Weights of a small image classifier: 19000 steps.
Rows from block 4 of a small image classifier, named by matrix and row number. Rows with one number belong to one neuron. Each number is 200 + 40 x the weight over its row's rms, rounded and kept within 0 to 999. All counts start at 0.
After each neuron's rows are labels from the 100 images, of 14976, where the neuron reaches its highest value: "place" is the part of the image that holds the peak. Only what is clearly more common there than usual is listed. The data: photos of plants, animals and fungi (iNaturalist). In brackets: how many of the 100.
# fc1: MLP up (model.blocks.4.mlp.fc1.weight, 320x160), inputs 80-159
# fc2: MLP down (model.blocks.4.mlp.fc2.weight, 160x320, transposed), outputs 80-159

fc1.199,172,213,201,188,263,232,210,174,187,209,221,208,215,233,251,168,166,222,201,190,182,248,207,278,188,249,219,215,237,140,193,209,266,221,208,196,145,171,250,163,202,200,218,177,223,211,245,212,160,129,146,147,214,134,303,168,189,199,202,201,220,120,189,205,175,249,228,253,221,267,168,182,187,182,173,219,308,225,213,211
fc2.199,210,222,184,109,200,203,127,226,223,186,184,197,191,196,159,142,220,225,180,186,208,203,198,183,141,189,226,189,118,202,206,270,200,209,189,190,212,176,245,111,204,233,263,282,200,186,176,228,210,207,226,327,160,304,199,211,190,198,245,188,158,197,223,204,206,200,208,169,241,170,124,318,252,195,214,241,204,195,198,156
place: centre (30)

fc1.9,159,250,183,184,146,208,155,196,179,112,165,222,211,219,138,243,224,261,250,213,201,155,196,208,159,186,243,209,163,248,140,168,111,236,266,180,201,201,149,208,230,156,212,168,180,217,226,236,197,235,166,265,263,256,141,246,175,254,208,202,165,277,191,198,293,175,176,246,140,186,230,159,292,210,224,231,149,207,207,227
fc2.9,158,147,222,230,147,170,229,182,221,131,284,205,174,216,166,156,204,154,253,223,246,193,197,241,222,268,175,155,226,264,115,204,153,177,185,203,128,196,213,217,146,216,168,237,190,170,152,148,206,198,230,193,151,212,162,216,253,168,201,157,169,246,223,261,252,197,240,132,209,263,275,179,160,225,294,156,211,192,199,178
place: bottom centre (35)

fc1.183,160,254,186,189,143,208,154,198,183,116,170,223,207,225,145,242,217,266,249,213,197,152,199,200,154,183,245,209,162,250,146,162,109,238,269,185,210,198,146,212,231,158,215,169,184,213,226,243,203,237,166,266,263,261,137,244,170,255,205,199,165,276,195,189,286,169,180,245,145,186,229,161,302,205,220,234,144,201,203,222
fc2.183,163,142,220,234,142,166,232,185,224,139,283,208,172,223,172,152,200,157,245,222,245,198,199,236,229,277,172,152,224,272,124,205,148,168,179,201,133,199,216,218,151,218,170,242,196,166,152,149,205,195,234,188,150,208,157,211,254,162,207,155,177,247,224,255,256,202,245,126,213,269,276,186,154,216,283,158,216,194,200,175
place: bottom centre (37)

fc1.223,229,248,214,182,184,231,161,219,152,189,187,170,230,168,204,214,241,244,183,195,145,240,171,147,197,197,228,125,227,179,235,229,206,126,106,172,284,180,242,201,213,178,234,174,201,154,223,276,172,184,221,244,175,215,195,122,140,232,186,131,225,237,177,138,196,241,250,211,234,184,218,210,259,96,251,261,240,222,229,228
fc2.223,255,236,145,181,139,190,187,184,198,223,163,198,225,251,193,227,242,249,223,220,117,213,210,236,157,248,225,240,168,256,231,247,162,199,168,160,208,208,207,195,273,198,236,169,251,165,269,270,202,220,158,204,261,198,150,242,185,236,267,191,237,219,189,144,226,200,212,232,208,223,130,264,251,113,125,246,170,223,226,213
place: bottom left (32)

fc1.252,253,217,116,195,240,201,207,280,213,219,137,264,189,191,161,214,185,164,255,259,193,183,199,120,200,179,158,155,177,161,165,183,251,255,208,178,260,206,177,155,185,230,187,190,182,114,184,176,175,208,236,288,230,195,256,232,231,236,269,96,144,187,199,111,153,188,161,175,218,183,239,211,222,187,215,177,213,209,212,204
fc2.252,204,225,170,136,193,256,133,215,174,183,233,175,231,191,240,239,272,250,114,171,191,200,209,211,137,191,229,153,127,175,216,279,191,119,174,182,183,203,177,169,223,184,282,216,232,162,217,264,199,219,151,193,182,200,184,196,138,155,245,161,253,219,163,216,192,200,179,184,233,211,151,219,193,191,204,239,136,206,203,218
place: bottom centre (32)

fc1.71,160,258,178,168,143,218,146,181,166,123,168,218,227,244,156,234,218,248,255,216,182,176,171,184,154,222,224,192,193,259,165,152,114,225,237,165,235,179,165,186,221,164,228,182,171,179,223,254,191,220,179,250,248,247,144,230,164,268,216,168,163,271,189,154,289,195,200,236,141,215,229,176,297,192,226,247,177,223,218,238
fc2.71,189,139,203,207,155,173,209,170,224,141,278,203,181,236,181,156,212,153,243,234,221,187,197,242,201,286,172,160,207,279,149,225,144,164,159,194,142,195,221,193,150,212,195,250,188,159,150,155,206,208,252,174,157,220,164,214,268,162,230,153,170,235,217,231,254,186,245,110,200,269,227,209,168,211,286,151,182,187,190,166
place: bottom right (32)

fc1.80,229,222,219,189,141,200,162,190,163,221,193,107,228,165,205,201,218,232,138,125,178,234,182,175,228,182,210,166,236,234,263,213,144,98,146,181,268,218,247,253,213,169,217,220,222,173,207,238,214,180,194,184,169,217,136,142,131,199,181,190,262,273,201,191,252,226,234,203,230,160,236,240,202,147,210,250,176,214,207,220
fc2.80,243,238,189,181,111,197,185,190,251,133,192,225,202,182,182,215,229,212,245,255,166,224,204,225,181,258,240,105,172,222,174,223,168,149,155,177,189,215,223,193,220,245,231,175,247,148,188,212,204,207,223,220,218,264,131,191,203,225,230,106,232,270,274,165,237,221,267,186,242,217,243,195,257,111,202,219,228,234,219,189
place: top centre (25)

fc1.236,203,209,205,183,135,197,152,178,158,203,212,116,227,160,201,226,237,238,130,119,209,233,183,209,260,200,220,173,207,240,230,223,140,114,138,151,222,223,237,256,237,153,219,216,256,152,224,230,200,186,166,180,180,211,132,158,138,153,208,184,260,277,185,221,250,232,220,202,239,167,242,210,162,162,195,263,178,220,198,219
fc2.236,225,222,192,233,129,190,214,181,266,170,168,227,172,172,171,187,178,177,237,283,210,222,193,167,227,183,217,126,221,199,140,192,157,157,138,177,220,203,234,231,206,237,206,207,231,130,153,160,216,198,256,243,208,296,139,218,238,234,231,93,218,275,279,137,242,219,253,173,214,176,258,212,259,152,213,188,235,220,210,170
place: top centre (32)

fc1.102,159,263,183,176,141,214,141,183,175,118,164,225,221,229,156,239,218,254,255,221,190,157,184,192,159,199,233,208,179,250,153,153,109,233,254,175,220,195,154,199,222,162,220,180,172,199,223,243,200,225,175,252,253,261,141,240,167,267,209,190,166,274,197,168,284,180,194,242,141,193,228,167,300,202,214,243,155,214,216,234
fc2.102,182,144,211,212,148,163,218,181,225,137,287,206,177,230,184,156,205,150,247,235,229,191,197,242,209,285,170,155,209,281,136,213,146,159,168,195,135,193,219,196,149,222,184,250,195,162,148,152,205,200,251,181,149,220,160,212,263,166,219,153,170,236,226,241,258,189,255,115,209,272,241,203,165,209,289,151,193,189,195,172
place: bottom centre (33); bottom right (33)

fc1.242,164,208,210,152,235,234,191,177,156,212,233,165,251,243,277,161,182,257,193,149,178,270,164,265,180,259,211,209,240,174,199,211,228,202,175,190,165,150,254,145,217,167,226,188,233,209,253,247,141,143,123,151,195,123,267,150,155,188,197,203,211,151,160,211,218,273,222,237,220,283,167,190,186,180,188,246,325,253,234,233
fc2.242,212,226,186,105,200,211,124,224,222,184,182,200,196,195,157,144,222,225,180,196,202,207,200,169,140,184,226,194,115,202,213,265,200,211,184,202,220,178,242,111,192,232,268,288,183,188,164,220,202,203,243,325,157,298,199,215,203,206,238,189,150,196,221,194,204,204,208,167,234,165,126,313,261,204,223,231,211,202,203,162
place: centre (48)

fc1.169,160,258,183,178,141,215,146,184,176,119,165,224,218,230,156,238,221,254,257,219,187,160,185,189,154,200,233,207,182,253,153,156,108,234,256,175,222,194,153,197,223,163,223,177,170,201,225,244,197,223,176,255,253,258,140,239,167,267,207,191,163,275,198,169,287,182,195,243,139,194,229,166,301,200,217,242,161,214,213,232
fc2.169,182,150,210,209,151,169,210,181,216,132,284,201,184,230,181,161,210,155,248,236,229,187,196,242,205,283,165,154,207,278,130,221,146,158,165,194,135,195,214,198,147,212,185,250,191,162,148,155,200,200,251,179,150,217,163,212,263,170,220,153,173,237,217,239,258,186,254,114,201,272,241,200,168,211,292,151,182,187,193,176
place: bottom right (36); bottom centre (30)

fc1.240,163,209,211,149,236,239,189,179,154,212,234,166,252,242,276,164,182,257,195,151,180,269,162,262,178,258,211,208,238,173,200,208,229,203,174,191,166,148,253,142,215,168,230,188,232,207,251,247,140,144,123,154,193,126,269,150,155,190,195,201,209,151,159,210,215,274,222,237,220,282,169,188,187,182,191,246,325,255,235,235
fc2.240,213,226,186,105,200,211,123,224,222,185,182,201,197,195,158,144,222,225,179,197,202,206,200,168,140,185,225,194,115,202,213,266,199,210,185,203,221,179,242,111,191,233,269,289,182,188,163,220,202,203,244,324,157,299,199,215,203,206,238,188,151,196,222,193,205,203,208,166,234,165,126,313,260,205,224,230,209,202,203,162
place: centre (46)

fc1.269,227,225,218,186,144,194,158,194,159,214,192,106,231,163,197,202,216,233,140,128,189,234,182,178,233,184,208,162,233,233,257,217,144,98,152,180,265,217,248,250,211,166,214,222,222,174,203,235,213,182,194,190,166,224,140,139,128,200,182,189,265,272,204,193,262,228,235,200,230,161,236,235,201,152,211,253,174,218,211,224
fc2.269,248,241,186,184,114,192,187,185,248,128,187,226,205,180,179,225,239,212,255,260,171,223,205,232,186,252,239,106,172,214,167,225,167,150,161,172,183,220,221,199,222,242,223,166,249,155,192,212,202,206,218,213,226,262,134,200,201,226,232,110,230,269,273,166,235,221,267,190,236,219,242,192,253,117,199,221,225,234,219,197
place: top centre (26)

fc1.258,162,259,183,193,144,208,151,201,186,114,169,226,204,223,144,238,213,266,251,216,199,150,203,197,157,180,243,206,168,248,143,159,108,239,267,185,216,199,145,211,228,160,218,175,183,210,223,245,208,236,169,270,258,267,139,242,168,256,207,196,164,273,199,187,283,165,181,242,147,182,225,167,306,204,221,236,144,196,202,220
fc2.258,168,144,212,229,142,164,227,188,223,136,286,209,175,227,177,158,205,161,245,227,240,203,198,242,228,282,170,148,213,275,127,215,144,159,177,197,130,199,216,214,155,222,175,242,203,163,155,153,202,192,237,177,149,205,156,208,256,163,217,154,180,245,224,249,254,206,247,122,217,277,276,184,150,209,282,159,215,196,199,179
place: bottom centre (34)

fc1.170,252,186,175,277,218,219,252,243,265,253,153,237,120,204,192,201,181,170,209,236,146,138,248,115,167,165,224,196,187,196,247,160,240,240,197,221,313,219,138,223,201,247,211,175,185,152,195,184,264,268,259,269,217,195,194,214,231,223,219,151,173,187,222,118,141,121,185,204,216,170,207,234,248,145,211,172,156,108,148,132
fc2.170,206,232,168,155,182,257,147,245,172,167,229,166,236,200,242,239,242,259,143,164,176,188,193,220,136,203,217,150,148,169,174,266,198,123,173,176,184,213,178,189,266,172,270,182,271,154,262,273,188,221,144,206,202,172,182,162,141,170,251,171,294,223,161,211,202,188,197,213,235,238,193,184,193,145,193,257,143,189,188,224
place: bottom left (34)

fc1.85,200,181,202,168,240,226,188,218,164,215,219,138,231,180,236,207,222,234,152,128,215,153,140,227,210,201,206,225,178,193,234,217,237,191,227,207,181,184,149,160,229,175,222,205,224,226,216,228,243,315,176,166,182,159,223,155,161,152,195,241,244,171,136,250,173,150,172,190,227,179,184,184,154,215,157,217,116,201,236,211
fc2.85,179,232,192,190,293,206,194,238,162,226,165,201,242,218,188,230,126,229,167,207,206,206,220,151,184,163,223,160,203,93,224,165,272,201,266,209,198,219,153,193,206,182,206,190,190,198,202,207,214,201,200,190,232,191,310,183,182,239,204,160,252,104,174,164,166,208,174,229,179,204,23,211,240,222,126,217,190,214,216,245
place: middle right (26)

fc1.218,154,269,176,199,152,198,147,201,191,106,158,226,200,225,131,237,210,268,244,219,202,144,210,200,172,188,243,198,168,247,149,152,118,234,272,179,221,196,146,219,226,161,217,180,185,194,225,244,218,235,168,266,256,271,145,237,170,255,213,181,173,260,211,179,278,157,189,240,151,190,217,167,300,199,219,241,136,188,198,216
fc2.218,169,139,209,223,144,163,227,179,227,147,293,216,177,238,190,157,211,165,237,220,234,214,205,249,229,291,184,149,205,278,141,210,147,154,169,190,122,201,224,203,166,222,184,237,221,162,163,155,204,190,231,171,152,196,155,205,254,148,227,156,186,241,222,253,247,211,249,123,222,289,261,189,138,202,275,167,224,202,205,173
place: bottom right (42); bottom centre (28)

fc1.180,209,173,187,261,179,218,203,179,226,194,250,176,139,170,209,215,222,174,154,169,241,129,239,231,252,211,253,208,211,219,213,221,190,204,138,192,137,220,157,247,224,180,224,185,280,146,190,179,287,272,201,171,203,219,155,188,179,106,243,200,227,224,214,261,169,114,189,185,271,201,213,187,144,203,194,193,91,125,160,168
fc2.180,255,202,106,218,232,169,217,253,208,180,175,215,211,212,206,217,189,225,246,197,190,206,212,212,211,156,208,222,219,105,139,216,231,234,205,175,180,207,203,220,305,200,175,155,306,146,247,232,185,216,169,199,279,207,257,227,164,185,274,177,222,185,204,157,217,205,147,240,218,201,205,182,248,132,135,225,228,203,208,222
place: centre (38)

fc1.34,194,207,209,177,135,201,153,178,154,206,211,110,233,168,201,226,236,246,127,114,204,236,177,205,253,197,222,178,204,243,232,216,139,118,142,153,229,222,237,249,238,150,225,217,252,156,231,237,196,187,159,186,180,205,133,158,132,158,203,186,259,273,177,219,254,235,218,208,233,165,233,211,168,164,198,267,185,224,202,220
fc2.34,228,222,196,238,124,187,219,184,266,176,164,226,171,172,171,189,174,179,237,279,203,223,192,161,228,185,212,129,228,208,150,189,154,158,145,181,231,203,230,236,202,236,197,207,223,136,153,161,216,194,258,244,210,295,133,215,235,237,222,100,217,277,279,135,244,221,254,177,210,175,261,215,262,154,209,187,238,220,210,170
place: top centre (31)

fc1.121,234,209,172,210,135,190,159,161,176,207,214,156,194,148,201,227,243,211,154,145,223,209,211,236,266,203,221,173,211,225,230,232,149,128,118,138,172,220,224,267,241,159,203,196,284,138,221,205,215,188,183,150,193,225,135,179,159,145,242,184,247,285,198,229,222,209,202,177,254,179,271,196,143,169,185,251,151,197,182,212
fc2.121,237,204,161,221,156,194,208,209,248,160,179,217,180,181,168,184,194,171,237,287,225,213,201,181,226,182,204,113,211,164,109,216,177,161,132,159,188,196,223,216,225,226,202,209,257,108,163,159,216,207,251,246,210,289,169,228,239,212,262,77,211,262,258,147,228,210,222,154,219,179,272,198,245,147,223,190,213,215,213,181
place: centre (39); top centre (25)

fc1.237,204,197,193,244,234,225,208,238,231,174,253,199,168,231,263,136,166,201,161,186,181,163,229,139,142,180,228,127,258,148,134,238,239,141,114,198,238,171,180,230,228,221,248,196,275,149,181,232,264,231,209,260,164,234,227,162,174,188,211,122,267,169,247,178,176,146,221,181,291,255,162,212,265,126,240,211,151,143,198,169
fc2.237,238,200,185,166,175,251,174,279,151,169,236,155,237,204,220,271,288,236,230,200,201,182,188,247,136,208,150,203,148,229,143,252,162,244,235,239,147,214,153,193,176,155,245,163,199,227,215,220,155,206,170,185,193,124,187,237,207,185,205,205,142,204,133,268,260,173,152,189,194,243,87,213,158,240,260,172,148,204,198,241
place: centre (54)

fc1.84,203,177,202,169,238,222,190,222,163,212,220,139,229,183,234,205,223,234,154,126,214,153,141,227,211,212,202,223,184,200,232,219,235,195,225,208,184,178,149,157,226,173,221,206,225,221,215,229,242,313,176,166,182,155,221,155,161,147,195,238,241,173,133,251,176,150,169,190,233,184,187,189,153,213,161,215,119,198,235,209
fc2.84,173,233,186,195,294,211,199,242,160,225,164,202,242,214,191,233,127,229,167,205,209,208,219,152,190,161,224,165,208,89,221,159,276,203,266,203,195,214,153,198,211,179,204,190,194,194,208,207,213,201,196,191,235,187,312,182,181,236,204,162,252,104,171,163,159,209,174,233,178,201,34,203,232,221,126,219,194,213,214,243
place: middle right (28)

fc1.66,150,277,179,204,160,193,147,203,194,101,158,223,197,227,131,238,204,274,240,215,203,144,216,205,174,188,245,194,168,246,148,150,126,232,279,179,220,193,146,228,230,161,216,184,189,194,226,247,226,237,163,264,259,274,153,233,166,255,212,180,180,253,218,177,279,154,193,239,153,195,215,165,297,197,213,244,130,182,194,214
fc2.66,167,136,214,225,145,162,229,175,237,155,292,222,172,238,192,152,208,166,231,214,240,218,205,247,237,288,191,150,208,275,149,209,154,155,170,194,122,201,231,203,168,226,183,241,226,163,164,150,208,192,227,170,151,199,154,202,253,143,223,160,190,239,229,255,236,215,250,124,227,285,266,190,132,203,268,168,235,203,206,166
place: bottom right (41); bottom centre (30)

fc1.238,229,217,221,184,140,201,162,189,161,218,194,106,233,162,206,203,222,234,133,121,181,236,179,177,229,179,209,169,228,231,258,214,142,97,142,179,266,220,249,252,215,167,214,214,225,176,214,239,207,177,188,184,168,209,136,147,133,194,180,193,261,274,196,198,252,229,232,205,229,158,233,243,198,152,211,250,179,219,211,221
fc2.238,243,238,190,184,109,195,186,191,255,137,191,226,196,181,180,207,216,205,246,259,168,224,203,222,186,260,235,107,176,228,174,220,166,152,154,177,192,212,226,192,217,248,229,183,244,148,185,205,207,207,226,224,215,268,131,187,210,226,229,109,227,273,278,164,241,221,269,183,242,212,246,198,257,112,204,216,232,233,219,183
place: top centre (27)

fc1.130,162,257,169,165,147,219,147,179,167,120,164,222,228,244,149,233,213,235,256,221,184,176,166,182,163,233,215,185,194,259,168,147,120,222,233,160,239,174,167,178,214,171,226,187,168,165,216,248,190,221,190,244,245,241,150,228,172,268,226,155,164,266,192,145,285,198,202,228,142,222,227,182,284,194,234,240,182,225,220,239
fc2.130,198,142,195,193,161,183,193,162,222,143,282,200,190,237,189,163,223,158,243,238,212,183,200,248,190,293,179,162,193,274,156,236,150,164,150,192,141,199,220,183,153,208,208,249,192,154,152,160,205,220,252,167,162,227,169,215,267,158,241,151,170,231,212,226,244,181,242,108,198,269,222,213,169,207,283,153,167,192,191,169
place: bottom right (35)

fc1.263,159,267,171,172,151,207,145,172,176,121,168,221,225,248,158,237,207,241,254,223,175,173,180,190,160,227,224,191,191,258,173,145,122,219,240,162,237,179,168,194,218,173,225,190,171,168,219,251,200,218,181,234,250,247,150,226,163,270,224,163,174,257,205,140,275,193,209,236,141,223,223,174,292,188,220,248,171,218,215,234
fc2.263,192,137,205,199,159,181,203,167,233,149,283,209,183,239,191,153,207,158,231,234,220,189,200,243,203,293,178,160,199,282,157,229,154,154,156,197,142,195,228,185,152,216,208,260,196,156,145,153,211,219,259,172,151,227,163,205,270,155,231,156,182,227,225,227,240,186,251,103,209,267,222,219,163,205,280,149,179,190,192,158
place: bottom right (36)

fc1.279,225,213,222,178,139,201,163,186,159,218,197,103,236,167,211,207,224,233,128,121,182,239,175,183,227,184,209,174,223,234,258,209,140,98,138,177,263,221,249,248,212,166,212,214,228,180,216,239,201,177,183,183,163,205,135,151,135,192,180,196,258,277,191,202,253,233,233,205,226,161,229,247,196,158,212,250,183,224,212,222
fc2.279,239,235,191,190,106,191,190,192,257,135,188,225,186,180,174,198,202,199,250,264,179,222,199,216,191,258,224,108,183,234,161,217,160,155,156,177,193,211,231,194,212,247,222,194,240,146,176,197,206,205,231,231,210,277,127,191,217,228,228,109,220,279,279,165,248,221,269,178,237,208,253,201,260,122,212,209,236,230,216,176
place: top centre (27)

fc1.255,250,215,116,196,242,202,208,280,213,219,141,263,188,191,162,210,183,161,253,262,194,183,198,124,201,182,156,147,184,161,168,182,253,252,205,178,253,205,180,154,181,231,189,193,181,108,179,174,178,208,240,285,229,195,258,226,231,235,271,89,146,183,203,115,155,188,163,173,223,187,238,209,218,188,215,174,213,209,212,203
fc2.255,202,225,170,136,194,258,134,217,179,185,233,175,227,191,239,237,269,249,107,169,191,201,209,209,137,186,231,156,127,173,215,278,194,122,178,181,185,202,178,168,225,186,285,217,234,162,218,262,204,221,151,198,183,203,185,196,139,153,246,163,252,216,166,218,190,202,176,184,238,204,147,222,194,188,202,240,137,208,204,216
place: bottom centre (36)

fc1.31,164,255,183,192,144,209,153,201,184,114,171,225,205,221,145,238,217,265,252,214,199,152,201,202,155,180,243,207,168,248,141,163,107,239,267,185,209,199,145,210,227,160,217,172,183,214,223,244,206,237,168,269,260,265,138,244,169,254,207,199,164,275,196,192,287,167,179,242,145,181,227,167,303,207,224,234,146,198,203,221
fc2.31,166,146,214,231,142,165,228,188,222,133,284,206,177,223,173,160,204,161,248,228,243,201,197,241,229,277,169,150,217,272,124,214,145,163,179,199,130,199,213,218,152,220,172,243,199,164,154,151,201,192,237,181,148,207,157,209,256,165,212,154,176,246,223,250,253,204,247,123,215,273,281,182,153,213,285,158,214,196,200,181
place: bottom centre (37)

fc1.310,203,183,204,170,239,225,189,217,164,215,219,141,230,179,238,205,223,232,152,132,213,153,143,230,210,198,204,229,177,193,232,222,237,190,228,207,179,186,149,162,230,178,219,205,226,231,217,227,244,316,177,163,181,158,221,155,162,154,193,247,245,171,140,250,173,151,176,192,228,174,184,186,152,214,154,217,114,201,233,212
fc2.310,181,230,191,189,294,205,194,240,163,228,167,202,240,223,189,227,124,231,164,206,204,206,219,150,181,168,222,162,203,94,227,168,269,200,267,210,199,220,154,193,209,183,206,193,192,198,202,209,215,204,199,188,231,191,309,183,181,237,204,162,252,104,174,165,169,210,173,229,181,210,22,211,242,218,120,219,188,214,216,243
place: middle right (27)

fc1.162,163,206,216,149,230,241,192,180,155,217,237,166,251,243,275,168,190,254,196,155,177,274,161,258,172,254,213,211,233,176,203,207,224,205,176,195,168,151,255,144,210,171,228,182,226,212,254,245,134,141,124,156,194,124,264,152,159,191,189,204,202,155,155,213,216,280,221,239,216,276,167,188,190,185,195,242,332,258,235,234
fc2.162,213,225,187,105,200,213,123,225,221,185,185,200,199,194,158,144,221,224,179,199,203,203,198,168,137,184,224,194,115,201,213,265,200,210,185,206,222,180,241,110,185,231,268,289,175,189,160,218,198,203,248,325,155,298,200,215,208,206,237,188,150,196,220,196,205,201,208,165,231,165,125,315,259,209,230,225,206,202,200,163
place: centre (38)

fc1.219,157,268,181,178,144,210,140,180,176,119,165,226,220,234,160,240,216,253,254,222,184,159,187,192,159,203,233,205,182,251,159,151,112,230,252,172,225,192,156,203,221,165,221,183,172,193,223,246,202,222,175,247,252,261,143,237,165,270,211,185,169,269,203,159,281,181,200,241,141,198,226,168,302,198,211,246,156,212,215,233
fc2.219,185,143,211,210,149,165,216,180,228,140,286,207,178,232,188,156,203,152,239,235,228,193,198,242,211,287,170,154,207,284,142,215,148,153,166,196,138,193,221,194,150,224,188,255,199,160,147,151,208,202,255,176,147,220,159,207,266,163,221,155,178,233,229,237,254,191,257,110,211,273,237,208,161,205,286,149,191,190,196,169
place: bottom right (35); bottom centre (26)

fc1.6,247,213,124,199,240,203,213,278,217,218,140,265,184,191,160,209,182,157,252,263,193,183,200,125,201,184,159,139,184,160,165,179,253,251,204,181,254,206,181,156,179,235,189,193,180,111,177,171,180,208,242,285,226,196,255,225,234,234,264,85,148,182,208,113,155,187,169,168,224,188,234,206,220,187,217,171,211,207,207,201
fc2.6,202,225,173,138,197,262,135,214,178,187,232,172,231,191,243,240,270,251,107,168,191,200,209,207,139,185,231,162,129,172,217,283,196,122,174,183,187,204,172,175,224,182,286,219,232,165,218,264,207,225,150,193,181,198,186,192,137,154,243,167,254,215,165,216,187,203,179,185,234,207,147,216,190,191,200,242,134,206,204,219
place: bottom centre (36)

fc1.245,223,212,224,179,140,201,164,186,159,217,196,102,236,164,207,209,224,234,128,120,187,240,175,184,232,182,208,174,219,233,256,209,140,99,142,179,264,223,249,247,212,165,212,217,224,182,216,238,200,178,182,186,162,204,136,151,136,192,178,197,258,277,191,205,255,233,230,206,225,157,229,247,196,161,214,250,184,225,213,221
fc2.245,241,237,192,194,105,188,192,189,256,137,184,226,190,177,174,202,203,198,252,267,180,224,200,218,197,255,220,108,187,234,162,214,159,155,161,176,196,214,227,198,210,247,217,192,239,147,177,194,205,205,232,224,210,274,128,189,218,228,226,111,218,280,278,163,251,222,271,177,235,207,257,202,256,123,210,208,239,232,217,180
place: top centre (26)

fc1.15,231,208,209,198,168,192,171,201,164,172,262,163,216,153,214,203,235,218,157,138,209,218,205,215,211,183,235,141,219,182,199,242,180,110,116,165,198,203,251,236,261,165,212,174,316,153,208,232,192,173,172,190,179,235,173,139,133,151,207,159,266,250,198,235,235,225,220,188,284,208,244,179,192,135,215,247,176,220,214,222
fc2.15,173,254,144,178,175,262,172,180,202,116,178,195,218,197,180,238,258,244,272,225,167,210,209,219,161,198,278,157,174,185,136,210,200,202,182,129,174,212,209,198,265,200,254,117,253,145,263,247,207,207,150,233,263,205,184,236,159,234,253,126,198,244,202,165,204,207,216,258,212,212,275,121,254,130,175,268,194,206,204,217
place: centre (42); top centre (32)

fc1.106,200,179,203,167,238,226,188,219,163,215,220,137,231,182,237,206,223,235,153,127,215,154,140,226,209,206,205,226,178,196,233,219,236,193,225,207,182,181,149,159,228,173,222,205,225,226,216,229,241,314,176,166,180,157,221,157,161,150,194,242,241,172,135,251,174,151,170,191,229,180,184,186,153,215,159,217,118,202,236,211
fc2.106,178,232,189,192,295,209,196,240,162,226,165,202,242,217,188,230,126,230,166,206,206,206,220,151,186,161,223,162,205,91,224,163,274,201,267,208,198,217,152,195,207,181,206,191,190,196,204,206,213,202,200,190,233,189,311,183,183,236,204,161,252,103,173,163,164,209,172,230,179,202,27,209,237,222,126,217,191,214,216,244
place: middle right (30)

fc1.136,159,258,181,171,140,218,145,178,171,122,170,218,225,239,161,236,219,252,255,217,180,170,177,190,151,213,230,201,190,257,163,154,110,227,243,171,227,186,161,193,223,164,227,179,171,190,224,252,194,222,176,246,253,251,141,233,165,266,211,180,164,274,194,160,288,191,200,242,139,207,230,171,299,195,221,246,171,220,216,236
fc2.136,187,143,209,207,153,171,210,174,221,140,277,203,182,234,180,156,209,154,241,234,226,186,196,239,206,285,167,158,208,281,144,223,145,159,162,196,142,194,218,195,146,211,191,254,186,163,146,153,202,205,254,179,150,220,163,210,267,165,223,155,170,235,217,232,255,185,252,109,200,268,231,210,166,213,287,150,182,186,191,170
place: bottom right (33); bottom centre (25)

fc1.293,190,206,225,165,137,204,162,186,151,217,214,99,244,191,202,214,224,258,126,107,182,246,160,193,227,197,216,186,205,250,246,200,135,123,156,170,255,211,234,230,231,153,223,223,235,169,233,258,184,182,152,196,175,192,133,155,124,184,182,191,250,272,169,217,265,243,227,220,209,171,216,230,196,161,200,265,202,231,209,220
fc2.293,229,229,207,238,110,182,218,187,254,172,155,218,181,167,157,195,175,185,241,276,200,223,191,167,227,207,186,135,230,243,161,189,150,155,167,182,238,208,221,238,185,230,183,215,201,149,148,162,211,194,257,232,202,290,118,201,233,245,197,113,219,283,272,144,252,222,266,172,205,175,261,232,258,165,204,186,237,224,209,177
place: top centre (26)